config = dict(
    spec_augment=False,
    encoder_stem='deep',
    encoder_avg_pool_shortcut=True,
    text_encoder_activation='swiglu',
    lr_schedule='linear',
)
Rows from block 3 of the audio encoder of a small contrastive audio-text model, named by matrix and row number. Rows with one number belong to one channel. Each number is 500 + 25 x the weight over its row's rms, rounded and kept within 0 to 999. All counts start at 0. Numbers have three digits each.
Before each channel's rows are labels from the 100 clips, of 14976, where the channel reaches its highest value: "top examples" is what is common among them; "band" is the frequency band that holds the peak. Only what is clearly more common there than usual is listed. The data: single notes of musical instruments (NSynth). In brackets: how many of the 100.
# convs0: first 3x3 conv, stride 2 (encoder.blocks.3.convs.0.weight, 224x128x3x3, each kernel summed), inputs 0-127
# convs1: second 3x3 conv (encoder.blocks.3.convs.1.weight, 224x224x3x3, transposed, each kernel summed), outputs 0-111

top examples: octave 7 (31); pitch class C (25)
band: 4000 to 8000 Hz (51)
convs0.210:507513500474511520502468556481505521524525450502523520539483506541488513529531460539519500473486496464488485514496533507498504483536489516481489502478493504488516469472505489512512503493466546509538507475488560529459523478544481520492492518561472518501524512491500471483483508507530500495466464506516493455470490507473503534486499499450486569532501457513482454512459514497459543504500
convs1.210:516503470490484524502468487479482529502493525462548505511533473521469504536537471485518479500471489518506487489467515486491478457551503540495464523489501493462480499519514462519514492484493497479487508463484524464485518471466484525520507513496516494488494500447476506457486439483543518514491487476511527470540529521512466496481535494502

top examples: octave 1 (64); pitch class: D# (41); note: D#1 (34); note: E1 (26)
band: 250 to 500 Hz (64)
convs0.119:536535527497505470523489491555505519461478459505544515538503518520476489507508492459548540483437493494494530501524464520476499533508524495485486551490529468534466495501506475482490519512498495521520532513533483504504481526487490473484514467521484461477482480532543503531499478514472465520485490504480498483476498473479504473522470508506456520491541447494523559513503487503525562505502
convs1.119:495504488475511488475479502539492514513514452484535501472519499482488503454443483497484476505502521489471491485471532478495470487522494491504515508462490498544475482453548493487506554512480522481495476548441492465471488507447494542490507487483472524476478526492500514513544456477486523529467480449472532529499484455503548502479509466466

top examples: electronic (63); organ (49)
band: 4000 to 8000 Hz (68)
convs0.160:467527523522484523521484502497501529517522512501510538478518525529461437499492473526463496469533499470519518490443551470506489476577494533506523505520491490541483488535500483506499520454497478514472519455494467505515526505507480556499523479462497532505508511512459479486496487513520485523537516543533512461498532490491505536461462522510454529512496470503485482487492500488522471482508
convs1.160:505510442457492489532500493571476473522514493516459512483519513477510495536551491476509502489505532505508458507528514584528501470530498541506471498504468491498482502500447495549496504527493496462490520504551471509452467492466497533500489501495514488511517536452505489468521480487510490497474514493477471482511467487497500476479513510447

top examples: electronic (87); organ (76)
band: 4000 to 8000 Hz (74)
convs0.21:503537488484508505497530528507491477517518516489498491475526527507538480497499474496472468499477494529511502474504564500512472549521477553507508514501484471502509512495513491482475515464533480477479525462526511504481495493511512540485492536507497434494522460491474456486458517491480544525553501457531538511496464478503536472441518446465502522493539515525485492490515530514458482523478
convs1.21:487517455504481494467518497483497510443499481501490459503464551517537479526530529444541527537438540478460503504503497505508449527495545489490479496483572562481501494472506509485545488518534534509518518478523466475503459553447551497449515524528464510517511500506506556486501544518515496486488515522473489473457526499531506501508481516503

top examples: synthetic (65); bass (62)
band: 0 to 250 Hz (100)
convs0.56:446485502496549497474465479477507493528533460472505485486496486473491508473502495443520561491458492508512492479524498459522473500514481520490524486475466521501552511529527494481529505535509444514468494464506487506474462449479507501466491530501487511498517546493534519507472473495491484490523476528500510486453490480492482505568511531504469442498534516514473474485490490502540524490501
convs1.56:498516518491491523462489516499464479490490529461456510512527495491483523467496523477462514505490505445478472456483449504533481520467511525503452503497518462495510481467500461457480520538491514522523488482524522499458463477502502471506483492463439536496520525494501448463537490494474523557520500517479511500497498512459495493498489451521

top examples: pitch class D# (48); note: D#6 (28)
band: 2000 to 4000 Hz (59)
convs0.42:502534469499511532493507506457530477500450497475565500498476456482533504500500455518486494465474458498478512460508498530491527495508538504483523490469514510550519503521501524527452534522475516479491523474486524469497511456488525521506497501481467525494514506519470526530546562486506488467522494545503457545469487501518478478511523495471490548498507476475467512508496516505489522516448
convs1.42:465527524501484497473499504531523488527513488527519531488463487449525502495536534562476504529480502498536493457510488543521512497504507459485501493507507478499495480527540488500503477491463506540504513507518521531470490510448492447478477476515537501463544529467489526479513515531467514568507528534498469468477531561504535489474464501505

top examples: octave 7 (50); pitch class A (37); instrument family: mallet (27)
band: 2000 to 4000 Hz (50)
convs0.50:522512443499475452503464480485484502464453525498480510506498504518464530497519522481562527500493447519483491519488501460479486520510473520473522509472500496500480489512510505531485499510480466491489484475532445489529482455529490470479522516489522490525491577527478519488508520554514489444458507482517519514501479467495458455539532496513496520468515510523496473498491510496522481457497
convs1.50:471537528491501529472472484505517512554523448514490503469486512495468531492501492514511538506484510519495508505503470534514521499451532552493497515491461442486494481501486540555479494496503488446532553480545548512499487487506515499458515497517522518490472513551466492482467492520431490539539483513470482513542531515499462543501494451469

top examples: pitch class D# (39); octave 6 (29)
band: 2000 to 4000 Hz (52)
convs0.211:464513534543525485472469493482549521525495509518543527480488514498580515511504462508484491521461490465488471491505520476492523558506534551486477481497516522496475496487478482496562555483456489481520518505465492523499487492486500493511521507479472497514491509510464461490477489516549492484462479546532487497491507480497495463526482458520498482502479494474468505494509489491560462500487
convs1.211:485486517513497511474502461486493446474531513477491519517540517528526540535521495519488467497502500499539491479526492523490530511502500538513496502470512516511499515507489465486506479481478508466505520455535507509463489530483503488532488504467488484521468477480513471515468476514469538491501494492499512481501506520472497478453552495497

top examples: octave 0 (70); bass (52); note: A#0 (26)
band: 0 to 250 Hz (82)
convs0.180:495534479485517491512486520509473535530497531462475477483479489500510544474544480493468496527474480534472488473497454495513480519532492488451505481476467527531525479491505471516505485482511447543560474494460491550445463474484494483540486530495483479503517481467531518511519477510501533518510504528492484482489503468518526536499499524535502530514497483513531471506506487492515461490426
convs1.180:530525520477503517477513480477526466461534502503516477541456494473510557483502509484525523487477468511444485483509453499504522532490533498506531530491455522456493509506550498531454475476497483520505513494518512466475502525503471511515489488515488518518513509522549462483508496509514512559495477479486509511504546511512474498496476500471

top examples: pitch class: C (33); pitch class D# (32)
band: 1000 to 2000 Hz (33)
convs0.190:492487516476493527470525493486489530488459508489536519521478487495506495497490470428547490481496415526510474530479477508487493511498489517499539534565513503510505523489456490458474518507518535511487489514485485535485522507515479567481500521480488491465501525527523449503457468487516445521502451518508522513527469500514483503500508496515541509475481496488480514513519482481540499491542
convs1.190:464482461465521463497484511503554482477561504522508492474509497536517509476447508505512475490532469472475486490513503515527483514503493488467458554506497530458479523467491512501473501510504507499478519484508482498529481493509521497510577499505522514485467468567502481449515458517521514451496500499506485527510502519479489418513506517514

top examples: pitch class G (53); octave 7 (40)
band: 4000 to 8000 Hz (53)
convs0.41:507508497498507539536513529553473491511492484504505478500500515504527489484537528526508468532503509484418510552457493474461489501498454521451479502531538529494525509546501490549474509515478498509503549520513445507520510477497475496472511489497498491500489487515497504503458508497500536464479507494464495515544502490536494529475469525498486473523457463486476493483477461512480434483520
convs1.41:498510475487472494484477536518536470489511520517464526525486505472484439462471482511476515517520516558500515476496511490544530498526487475522514524507496487526462483505473490479514521523493522513502498505456478489500503488465519496521505513549492469475507547497507486519492480473487538473479492493493482465469511498474473473475446476454

top examples: pitch class G (54); octave 7 (43); note: G7 (27)
band: 4000 to 8000 Hz (54)
convs0.184:486459547495505459504476498482517480506549507516480509482464495487515489520484483495470480493497545508499473528472497522441552476559465506513508503512514504483486510537518478490521528504448507522474536486502502501514488496489458518462574479506562478480500512485510493472487513470540472442468492475471521556519506479490503512522533485478499467501492494495504527499522512482468489535480
convs1.184:505526530518565517498490569516538476483507555489521482513504503527502431500467534493460516507544505498515486494486491468515480455528482488531513483486517474499447453464468468509498480497472495488483501517504500452537476472496476525507500544477512477505509503477494486481506446516508526479518488509498475474499499520469467519504462535537

top examples: octave 1 (34); guitar (31)
band: 250 to 500 Hz (41)
convs0.173:527506522470536485501477464523504493518490490515518518483474500497529486514476513494517476440489494490478462446443502514469526503512570467488527509527527546481516542483533511462489557508506461485503542491486490512469494486499467477489470490513484447491528475484512486524534484476558524493513508513493508548513501490482505504481528512505464525480481490525494484485513441480503507549516
convs1.173:470497525488518527476488488490471523504494486546508500490563481446554517480496470488489519500497503490506512538508506458480522488501534499495515486498496536488500508503469540478508501495551472500480523548529494490511524523513486515469502465529491503475547515525514503496495490504470483501474506505492508513478534492485511501499463507458

top examples: octave 5 (45); pitch class A (33)
band: 1000 to 2000 Hz (36)
convs0.105:507512502529453517551510517520457497500525489522512555538468509506487451482508507496506523492490541495526520495492524464487505492518560490478472518526493481479491485463520567508513541444461517501511515505477525539500503498504476471517525489486527545507534504510526499492517510459480516511522547463442480515497513477502491508472464515493478499474474514441450502495469468506502503490505
convs1.105:498526487491477515524483538484494474532538500486490536487498520501528500522520459523526469527525536522491538525528512457503506532470496480529508482527522482492485493491472452525490491477522494482432526505541492481484505501488465500491471513530502511478472483501472501493512485521514526473504460476518467437501503515476526522485512508534

top examples: pitch class: C (33); octave 7 (32); octave 8 (27); note: C8 (27)
band: 4000 to 8000 Hz (85)
convs0.222:474484498486532481502516516482458485504472542530498464573503507507517512522507498539491487517510480501498492518515506455486502507495529493486529499489530507451559478488496483527474524438509513462470509500516514500477495510496519531552502486463507540512537484490465490456509470507497468519488483506482535507496497511519476455518448449497536487494492481466523486534480440527534502535472
convs1.222:571454511501502484481450465524472513534548482488485508494495479476510503489509523482490444505516530506509467478518508524497465468516486488513498525465503491493524517553541502493474476501505466458448520499445512504486485541490482515538494542517508553504519466528478534518511471484478491526486568461499516473536515504482505528490514522491

top examples: octave 0 (83); pitch class: A# (36); note: A#0 (31); note: A0 (27)
band: 250 to 500 Hz (46); 500 to 1000 Hz (41)
convs0.3:471479474489507487482549479499479506470520526476480499475503546462550456511499481514504481511476553498506477519472489494447456473499543500519445507508496476440475476463474522532469512532551491503494488504528473513505484511441488478504491473492513482504483498513541506513461486521431534468524468489472486480481525513493487516505480482480525483497488544518481502526520500497480520475487
convs1.3:442529498496483513527493496485481472458500456486470498476461485486495473536491490521480457482506497490503485493496492499508464490480547454451499509489516514473466457468518509476482497494531521521466480520480521455457498510513475514483502521559452510501524485519492531494481532526493492502461500474483531556459498507475505488530465510516

top examples: pitch class D# (35)
band: 250 to 500 Hz (36)
convs0.206:521539529499484488473537510525495515452503458526509495500474494500520455509517533490501542505542518484519511522466462455481487509502505491506546491456515472481475503489547511458507513517484534477506511455515510502464472542486507512481432466478484490520491500547501473514478500516481446549534480506475521447512524457497485519508523509537535510487500502544483502508516487505468534508501
convs1.206:499489505530511459514533463534502491485503476464463507490525461507473533478519531526517468527488462522489484496510529550560491484489487523494452545509500530500520465490518498491510506504504484490539495441488552513487486467466526486496523529504481525501542474472490499465476462524489493492526489502496524447546494501515514539529491507501

top examples: pitch class D# (33); octave 7 (26)
band: 4000 to 8000 Hz (52)
convs0.220:475513521497514518516508511516496519482495512483513509468503478463476519447472509534493527479549530479487510478509539465509520457480523509486488485478539538542476508481492480446509515510532471479492508511497522480488463493462541476470464500459508479518468492487510513483502499476488540500472461465554471539498451486522490458495563464472509533527526474519523525512527493529516498474498
convs1.220:504506543479518517471535550538536516543495504498551457433496480486524463499507474487472487481514505453470540466504556545478472509512515499493495523537509471478494515501468480487514489542480492521529477502497519511500480512468470522498503476487506435495525541451483465499524490463489446501512491511494489506496446502535515517565502522510

top examples: octave 6 (35); mallet (32)
band: 4000 to 8000 Hz (55)
convs0.217:495463502461521528509522527486498518521506517461474533525497534509516523485519535496499527474502518543508499533481502485518532506471495523468491529483556516499495514531511539530483514463503502499530540517512515518510474532486474446470547534493497524557530512548504517460509467432499515516484481471476467500454496494498529470478464517507483509539507484458511455499483512529489494472501
convs1.217:545508544477489470525502514507513522523501490498522507524465507451482485486513503518496477518500496525550507495489467489485501469501492459480497487489509530540489492529524476499540541553527456498487494475484512491516499483502534530504496547551459583521524492452504489467460542459483501470469523479491507485504501496456551470500479526501

top examples: synthetic (74); octave 6 (44); octave 7 (39)
band: 4000 to 8000 Hz (97)
convs0.18:481458475510515463509507510495520502446469509448501510452484536509500529492538508486503531460518496510533456489511485457542512495476494526492466490500472513572493476499553503531526487527443526512526507475513475523509503492494501519532496517496499508521521446505534513486544545490508493522480501500460535495475487519501493509545497523531503516471456469515472495459496485514472488539504
convs1.18:502455490523491499506479480459530490500447506479491528476529477454465513492494492554507482522473489468500545489494496506467515516509520495532491464530552475468432503447506522535510533505503518543539523491466492506456461528518509480508549486480477503510512546490473494512514490504520507486489470467514511551453504491490498452502526509502

top examples: octave 5 (69); pitch class G# (42); note: G#5 (34)
band: 2000 to 4000 Hz (77)
convs0.44:462493477474537507520501493485491538529528507475455453470521488479500467517511541470502494471463506478482531483486490455488524527515539492548501495476521526522477458494492502490489469526505510506501459538489495512461472457513522495510512518476505499460483460488513464471513529469461463506508515493460483530495496525486493527533501477507493461506520548441481462494480452460524468507491
convs1.44:510484504467521507476508468504504505490486533484448500492549455499475496539449466548463513493522492513499529481472476481503518509498511504504514505517556505453471491535470497458474481499501496490511494510488464518474476497513466438516515480529475470524517549492488507463485490500504575560479472490478535560484525511479467495468522488536

top examples: synthetic (61); bass (49)
band: 250 to 500 Hz (38)
convs0.176:508537471479520482498448507531506473544512501474480506479522501505488478483476479487493476523508570489533489491512485513477479529490521466476501517538506492452475483473472485492492492510473479506445483526551441476487539475492521503522468504543488513524500512470470515516498526525492518475506477501503489507491496516461493428489459526457463479468557482456486491462503503512487503516510
convs1.176:536433531471475518516514510512527540495458502474514506505499507472477445501499491490505466487502485547521476522513497481507451463515518484486537520439481477522506520479557495502516480479485486462535528484477506535465524490522475507502475529493494484488533510500465572505525542512502486482469447476529460495495482466544474466469509473512

top examples: electronic (61); organ (54)
band: 4000 to 8000 Hz (61)
convs0.212:519542548489464480486487499482495512527477493491516478493506547526460499495449496530460523465493513447543516503478490493520531481522520497520522447519554504562475490469487466512511536493450505522456494489454510514502520463519525567497503509481498488476469494493468499498535514519503509486538522485479524475492516524471476514480478476517502516458483527487512539500479522512482526488497
convs1.212:485488487520441478553571492491508521504540498509506504474499449517524442528538496531510487496498491510492487467497536491459516532539489467497529481513518471532487503489518517532539502552468511498490533479535479487502486519511494534454492475485514508461510528484545541450492497504539445503505448486546531480546495540517511493538506499483

top examples: octave 1 (78); pitch class: G# (41); note: G1 (37); note: G#1 (37)
band: 250 to 500 Hz (90)
convs0.151:480511515473505502520455552508460516530522472501465482502478501507527515498474494506500464523517489489479506494508541525498518516497485457496505477501470484427497532468494529455536482505508482491511502511476451516492504487502510471485498463457554477507478496498495461526490462489542503480500485464528507497525559476498508501524501486493486464549520490512511496538481515472593474518492
convs1.151:482519519506477497532529547457510506483469533497519482489533501482525556523468477506504467504487477519497459476495489467492484531474546481475520425477485503484512499518490536486461490523497490462485470511542492515574484498491519484454470503490502471522470499491523522512470512491498464497520520502516509491517473479528523441470489502445

top examples: synthetic (75); octave 7 (40); pitch class: C (25)
band: 4000 to 8000 Hz (99)
convs0.132:475483491528504533515501496483497448504519468474500440528546493490455523504542500544475475472511525570507519502507526523528502496489509522476488517534510484505508492476508546509507508543502526499481491498502494490478482467527456445534495472541506463501537518504491508480455550560483532429489499516476500534507495477495528509521474500486482476535510505481503507523475478518513509497513
convs1.132:506526506468502491529497530460497447484510528504538441548465526502486464509486464479494459512527516476548534479527478510485496511462535468513498481486498480474496521512490512512515494513502504504479493529503489548521528509493505473456472473554517514505465498485474539529465506539491539501481488501482483491481472531486497498511552527551

top examples: pitch class D# (51); note: D#5 (41)
band: 500 to 1000 Hz (41)
convs0.120:504524480481482496521543463514529523534495509505479572514501482498514490537562516511510496518503494504479500491518495496519495492537481501491504503521469506459471518497529466493498481533511568478540548484496466489473521456495534461434509496550493482524534457482495514518471475506495488493486454517476526499469487479499501509493522521525548500484483499470477450502476553491506492496476
convs1.120:437494518523479524474467438540476517519508492457514510479502521492527508493489515485482487528457493488514468507490568439514506473498495507511497465506484503535473512539502500538470509537503514548463548495500510494480491517503573496536514482524453542525462497503483459470495482488510512524482549472490506522489460496513480508475474510479

top examples: synthetic (61); instrument family: bass (44); octave 6 (35)
band: 4000 to 8000 Hz (87)
convs0.5:473479463519543508509484493541490463474507510465501505490511519478548508510504517474520517520506515493483526523488488518482496478555458471513519507503521546508507472515524494524558473466541495476497486513480501530502462468482476482497523508462499476520492497530474486514461477431484447476512530508481485526492520507531457493428525482460538495551481487513504520530507513496478506514526
convs1.5:507531548482469486539495495521524516516511468483500540509493471517517484504512557496557524527505513507487500469514493517496455487485506485509479484504460503496496516518510496489490517531500522498535516510463506487499495485489520464506478476470504487543502490524552493541528516530501493527526478470557460477472484502485526501508504519477

top examples: octave 0 (74); instrument family: bass (56); note: A#0 (26); note: A0 (25)
band: 250 to 500 Hz (95)
convs0.73:534546486461506501471474505496511488477538487492482526462499512515494467521508473470493492523472513467538466485531554460507450471489503530498486476509473501454508511506495513507464508498541488479516532492529537479501497509555534534496473451512506521473500491492474484512454474462522573488497506481530487506483455474538543484469491463476478483514483531511503492462484515483494509502521
convs1.73:461516494481507485485479485466483554507476523492510481444485480526538472500488490482516540483497522503501466503459466541470481492480518525478508485528496503518491493496458462503522509526488503490464513497452507510502427515464532509534485535522477528482479518474493525476501455458463483476497513453490495448495509516499513446522455488460

top examples: octave 1 (63); pitch class C (53); note: C1 (46)
band: 250 to 500 Hz (64)
convs0.9:516485497482503529542494548502485532517514500487510514488467473503516462483526483463491522482477526488497502505513510528493497529469486554531542511517498479530478445460478499526449567501469482516523450498488530505507479468495483495472477529541500485500523496536559509514470547498499552535487495502489489501503510499505549467499484517488505457475498492481436492516488501502477532460491
convs1.9:508520490487541483472504510522503473494478532506474500487484531505509520522508478541489514529514515467513504484513502526491498504515491517462490506513460539448500498492488502485542486542486546453467478532529443485498472493501496536503485486532462526520476501513495528538504486492583449497474466524487522491461556461471518462494525496517

top examples: pitch class C# (38); note: C#3 (37)
band: 250 to 500 Hz (39)
convs0.141:461539509515535511502503506469497501467480503484507504510532478501487520489488506484553525458505517496548452497490506548533484516523496483470483427501453441491441499505471509527498486517536480492487495502570502481477472517506475486516525496472515517516465499489503498505514480476535479488501467490463545498473453513490503531483460518506525498534467505526464512490471498483466468516526
convs1.141:508493504480484522450471475504523517476540479494431474524520494506493496512491515469493507532512445514488470513500524490480474513507501487482458503528473464525509474481429493508485493515500475455511515489516509482471510507498508488495471492534487523493448517487498488536493480442462520523473517538444543553494496512461460499494526480481

top examples: pitch class G (45); octave 7 (34); pitch class: C (27)
band: 250 to 500 Hz (43)
convs0.69:474481511464463492507471501530498464481453508528504511497507502446477473510532481509450500520500523491519475499494564522489487463506523540505488513518495500495512512495465505512476523492504507508512496521514533482498492535548530511509512519537507519526484496493491500459478460493442477466533514488523517494505482476471526473516508491471534529466508511482472461516422462469568519509464
convs1.69:502440478483503466494483471485487504519527453502522524486440537526466487494526493497504483459524496505518475474504503501502516515525538520564511507493508490437541503509520478558512520478482498487506477470536469501484528523450512472528439481476516452540507512475549501506460516461491504530470521513487466504479531488522508494537476504451

top examples: source: synthetic (69); vocal (41); octave 7 (36)
band: 2000 to 4000 Hz (51)
convs0.13:487528511526523523519501511504500502536489530506475478531548514491530513463545451489476493478494517420543565494503514514503479480532441469548499504461507509510495479510511484527457478509471501457494534466487511499517505523474542507520489492551523500484517516479492463499477542490491485512486520504500502492534475513511505508526537536517496479517520523458505451506508506504471482539470
convs1.13:535498477489508530456542538484465519513461460506509525535554471489509464523494518479531512505509491483515531474491493512459469515491466493526514492527475490494525514471484504479488480480478537502509484484489481487491473462460499442505543542491482486472494532481548461517509554505518511509521557504516556515499519515486499489491514462501

top examples: octave 5 (52); pitch class A# (42); note: A#5 (40)
band: 500 to 1000 Hz (40)
convs0.201:508462501514500548517496442480532510525511467469527486485514543497539479515457524562546486516486524472497542498501488463528464529475488489507523515462494508480504499508469485454520459491546531504507532500552479508519510512483534480516486465513513480463478525498452472502477507489540493513485498477504521512430478504541522500475501485506523534501497523524526513525492479522512474508529
convs1.201:499476471520503471489503504430524490515468463521487515508533482505515517519494490500481527504478511493505480513453524471507485510498498472497499523515481487480487485505458505523517474486522466427519516472496512502482498506474516507460453535487509522477476514516508498520493509487489500503501498523474461506549481467479470462466530506495

top examples: pitch class B (51); octave 0 (44); note: B7 (28)
band: 250 to 500 Hz (52)
convs0.52:470546507519485456486520504503511486501495517536489508493496466463514479508473461522548492512449483465563512506492496478512505514548509535477479483502500486490499510484534498528530444475536538460528471483526521459507492482477495445536503473530516545494514521508499492507488473481497506484504484483499501455505530539530517506476445444480525483503447501493512531480522517521522478497492
convs1.52:496505512503482471537485469493488504455546533504474502490488501528541499459523496479528507499495458498501505556490485465486495500483514482477495517519486493523562484477487504480487489467498474541506441459439496522536528497510519535520492501463466496504546521517497465510484471498478490507504533485461532455522475500555519507522503509489

top examples: electronic (78); organ (61)
band: 4000 to 8000 Hz (68)
convs0.125:468518518472528491494551502506509490492493538516499515495486550430529483504498499481500479489522493540510505528487560516506511523534455522500462513516453500513488492503455515492503486510512477518505470503483542453494506514512493556484506520516463524468538467485492492482490531506479499505521494464498518465487539507521524481539451479492453511492550521475515495537518503477495434460509
convs1.125:541467493533494451495547500475502493496512450490473502530469505518438464473525503478524508480500490477471537481477544536479488509556525472501539491499501511518498485514502506512507454492537481519514500481480525518525492544503480480508455502444502481486539516519503505493515554492537511493490485545493504484480527500490547501528538505487

top examples: octave 6 (35); octave 7 (32); pitch class F# (28)
band: 4000 to 8000 Hz (69)
convs0.196:494549536518491481506485465505519539465471512461503482557528512501535535477515517528510461552523484509475498490496514481526512537569479509480519514503500506523525521512536511479544517506516448474497537521452445500525511519498437464460509504493483524521525508509491506455518491493493497487514510501509539497510529475487491487475503492476496531491492521465454499543487488483479501454494
convs1.196:501493494520510498488513473491501502520523432481489513488476526515487518487474521457477528443548504525504482507479502501516503465495520507494520482495496504505494484451491504506476519549510487479503496506504540536521484509483547511503505453484565520557471539486498504489518514535527509520502502435514528488552533523554527500489490495486

top examples: pitch class C# (41); octave 6 (32)
band: 250 to 500 Hz (37)
convs0.85:547527469483530526476510488491484460514522478481524498493510516500460510460503458491525495475480502485514482507505487497497522497515572459468517506546492460489459545493486501469500540490476537503508477486515522557535463488513483534485474501493534491537505515497507472519479480487519536509530543491510471517513499503454521482495535516505516501438489485472525494487479508440501461484550
convs1.85:482484540483472509487471514486509483493543511441511520505484492522498483485503502499462511508491493533497517487506497525485498515441471467482548488506513498486505531496500525530500442465537504500520503549524539522500495540516498494470466487516524499435475498545477447532501547498515462481427495539485456526489513474505495524537458457535

top examples: synthetic (76); pitch class G# (41)
band: 4000 to 8000 Hz (76)
convs0.200:480505497538535524507500513475514537492479480457519529492532528481477492528485492491547512475485503481490539527548536534537524401488527535472525512505483507490498502484517501543520479486508494491497508476467527508509514523536523487492494475536501518502516503448485518488499556456484523517469490458464550501499486501488488496481475508530473475453535476514482504489516479507502523532475
convs1.200:524461513549506535519494485507481509542502525496492523494515455501426481507501479515510512565506528456487527488511501516501471511489507491471477481526521507469519512520491480510515510511543521478475523539484496460519497472501480517461515490500473518496511515484526512483444482485464510481479515497491496464480514468444535501487480510526

top examples: octave 1 (75); pitch class: C (50); note: C1 (43); note: C#1 (29)
band: 0 to 250 Hz (94)
convs0.223:513490481443517487468505530507495502516508514505474529476500531508514494501449485478512542520492516513482497475512504474500514513471519518519537489483495462508508505462478493497494530507535526493462513522509481541497479478518501491524501469528452504479481482487534513563488480508500529477476448466522493508496479436530548557493455470513466502484442537477484503469532485500449503471520
convs1.223:470509495475473512489477522514526495448519509495471502477539503484477443496518554428464481480494509505487531480475495516481499479489534486487474474493475481462494493457476508525524541510547552526523528501495529479479484496480505502490496533520491481476522437470462499449509470478526455480484489503465515497482427482493502507498540476515

top examples: octave 0 (33); octave 7 (33); pitch class A (28)
band: 250 to 500 Hz (40)
convs0.75:528489498505499495492495470501489499496498493488489475465447485509581500533534465516465487516506490483506530495508492484499523511521471512479478432504486493522460509483480501536477516543545438540550475483486489506486494487481486529537456487478524524467489474470509472507484510484464490486468523525462482498513499496485495507483520480481533495492519491502510503466530543448548443496478
convs1.75:419522509524495501469507518468498526509497542496453468483494510490543486513520463470484563510463521501488505509483514537477535518531505486507512539504557476516467526482467517495509487480511497514526519496511507466530469501496542477525523478481458518528475520512543479504508498513509562512519495504490451510485492500535462477488425516487

top examples: octave 6 (30); octave 7 (25); pitch class D# (25)
band: 4000 to 8000 Hz (66); 0 to 250 Hz (33)
convs0.98:532495469507547468471500533533514491509514485476493578549521505481494499487511528520507517526532538506497535498457489504509469469522513478527507516489447508474531477517520514488497526497469477484510541501546454515500450497458547506484533439490471527509519503500496489477484461493519470487507527475539501524477506498517503497498489495521497509503483546456522485469458493519534472475507
convs1.98:474490494474505534471467475507548528520491455533501498496515542489455497536494456500519476477533520482526503504491441524521513478522501475512457492467512519470531503501530469545505501483484487482549526517499520518441505524457487485520539520520548501556510492534490522512469498489496509498520545491542511454493471506485527515499531508487

top examples: pitch class G (47); octave 6 (40); note: G6 (27)
band: 4000 to 8000 Hz (79)
convs0.87:560501511505512491495524485481500526496531467518516458442497472535493474478520480509513491507484501530509551523527501457468497469521496461460506450476483508456498500529485496472500544506488474504512497463554491486496510521555478479490529492513511488473472496498504498472536516496539517465489490523531527527515514493447511483504518509494456498564493482486533523444494492475528499507461
convs1.87:483453523514498488511495495487505468499520535485523502486507511503470484544511510493502501513506535501520513511500466496494485464440475530461496503485498474487497477502527496481488518506536518460527492497500469517516482490518489559472516555549508476483481525483469507522483483495485509520486518571511484542559465493476485504461510493502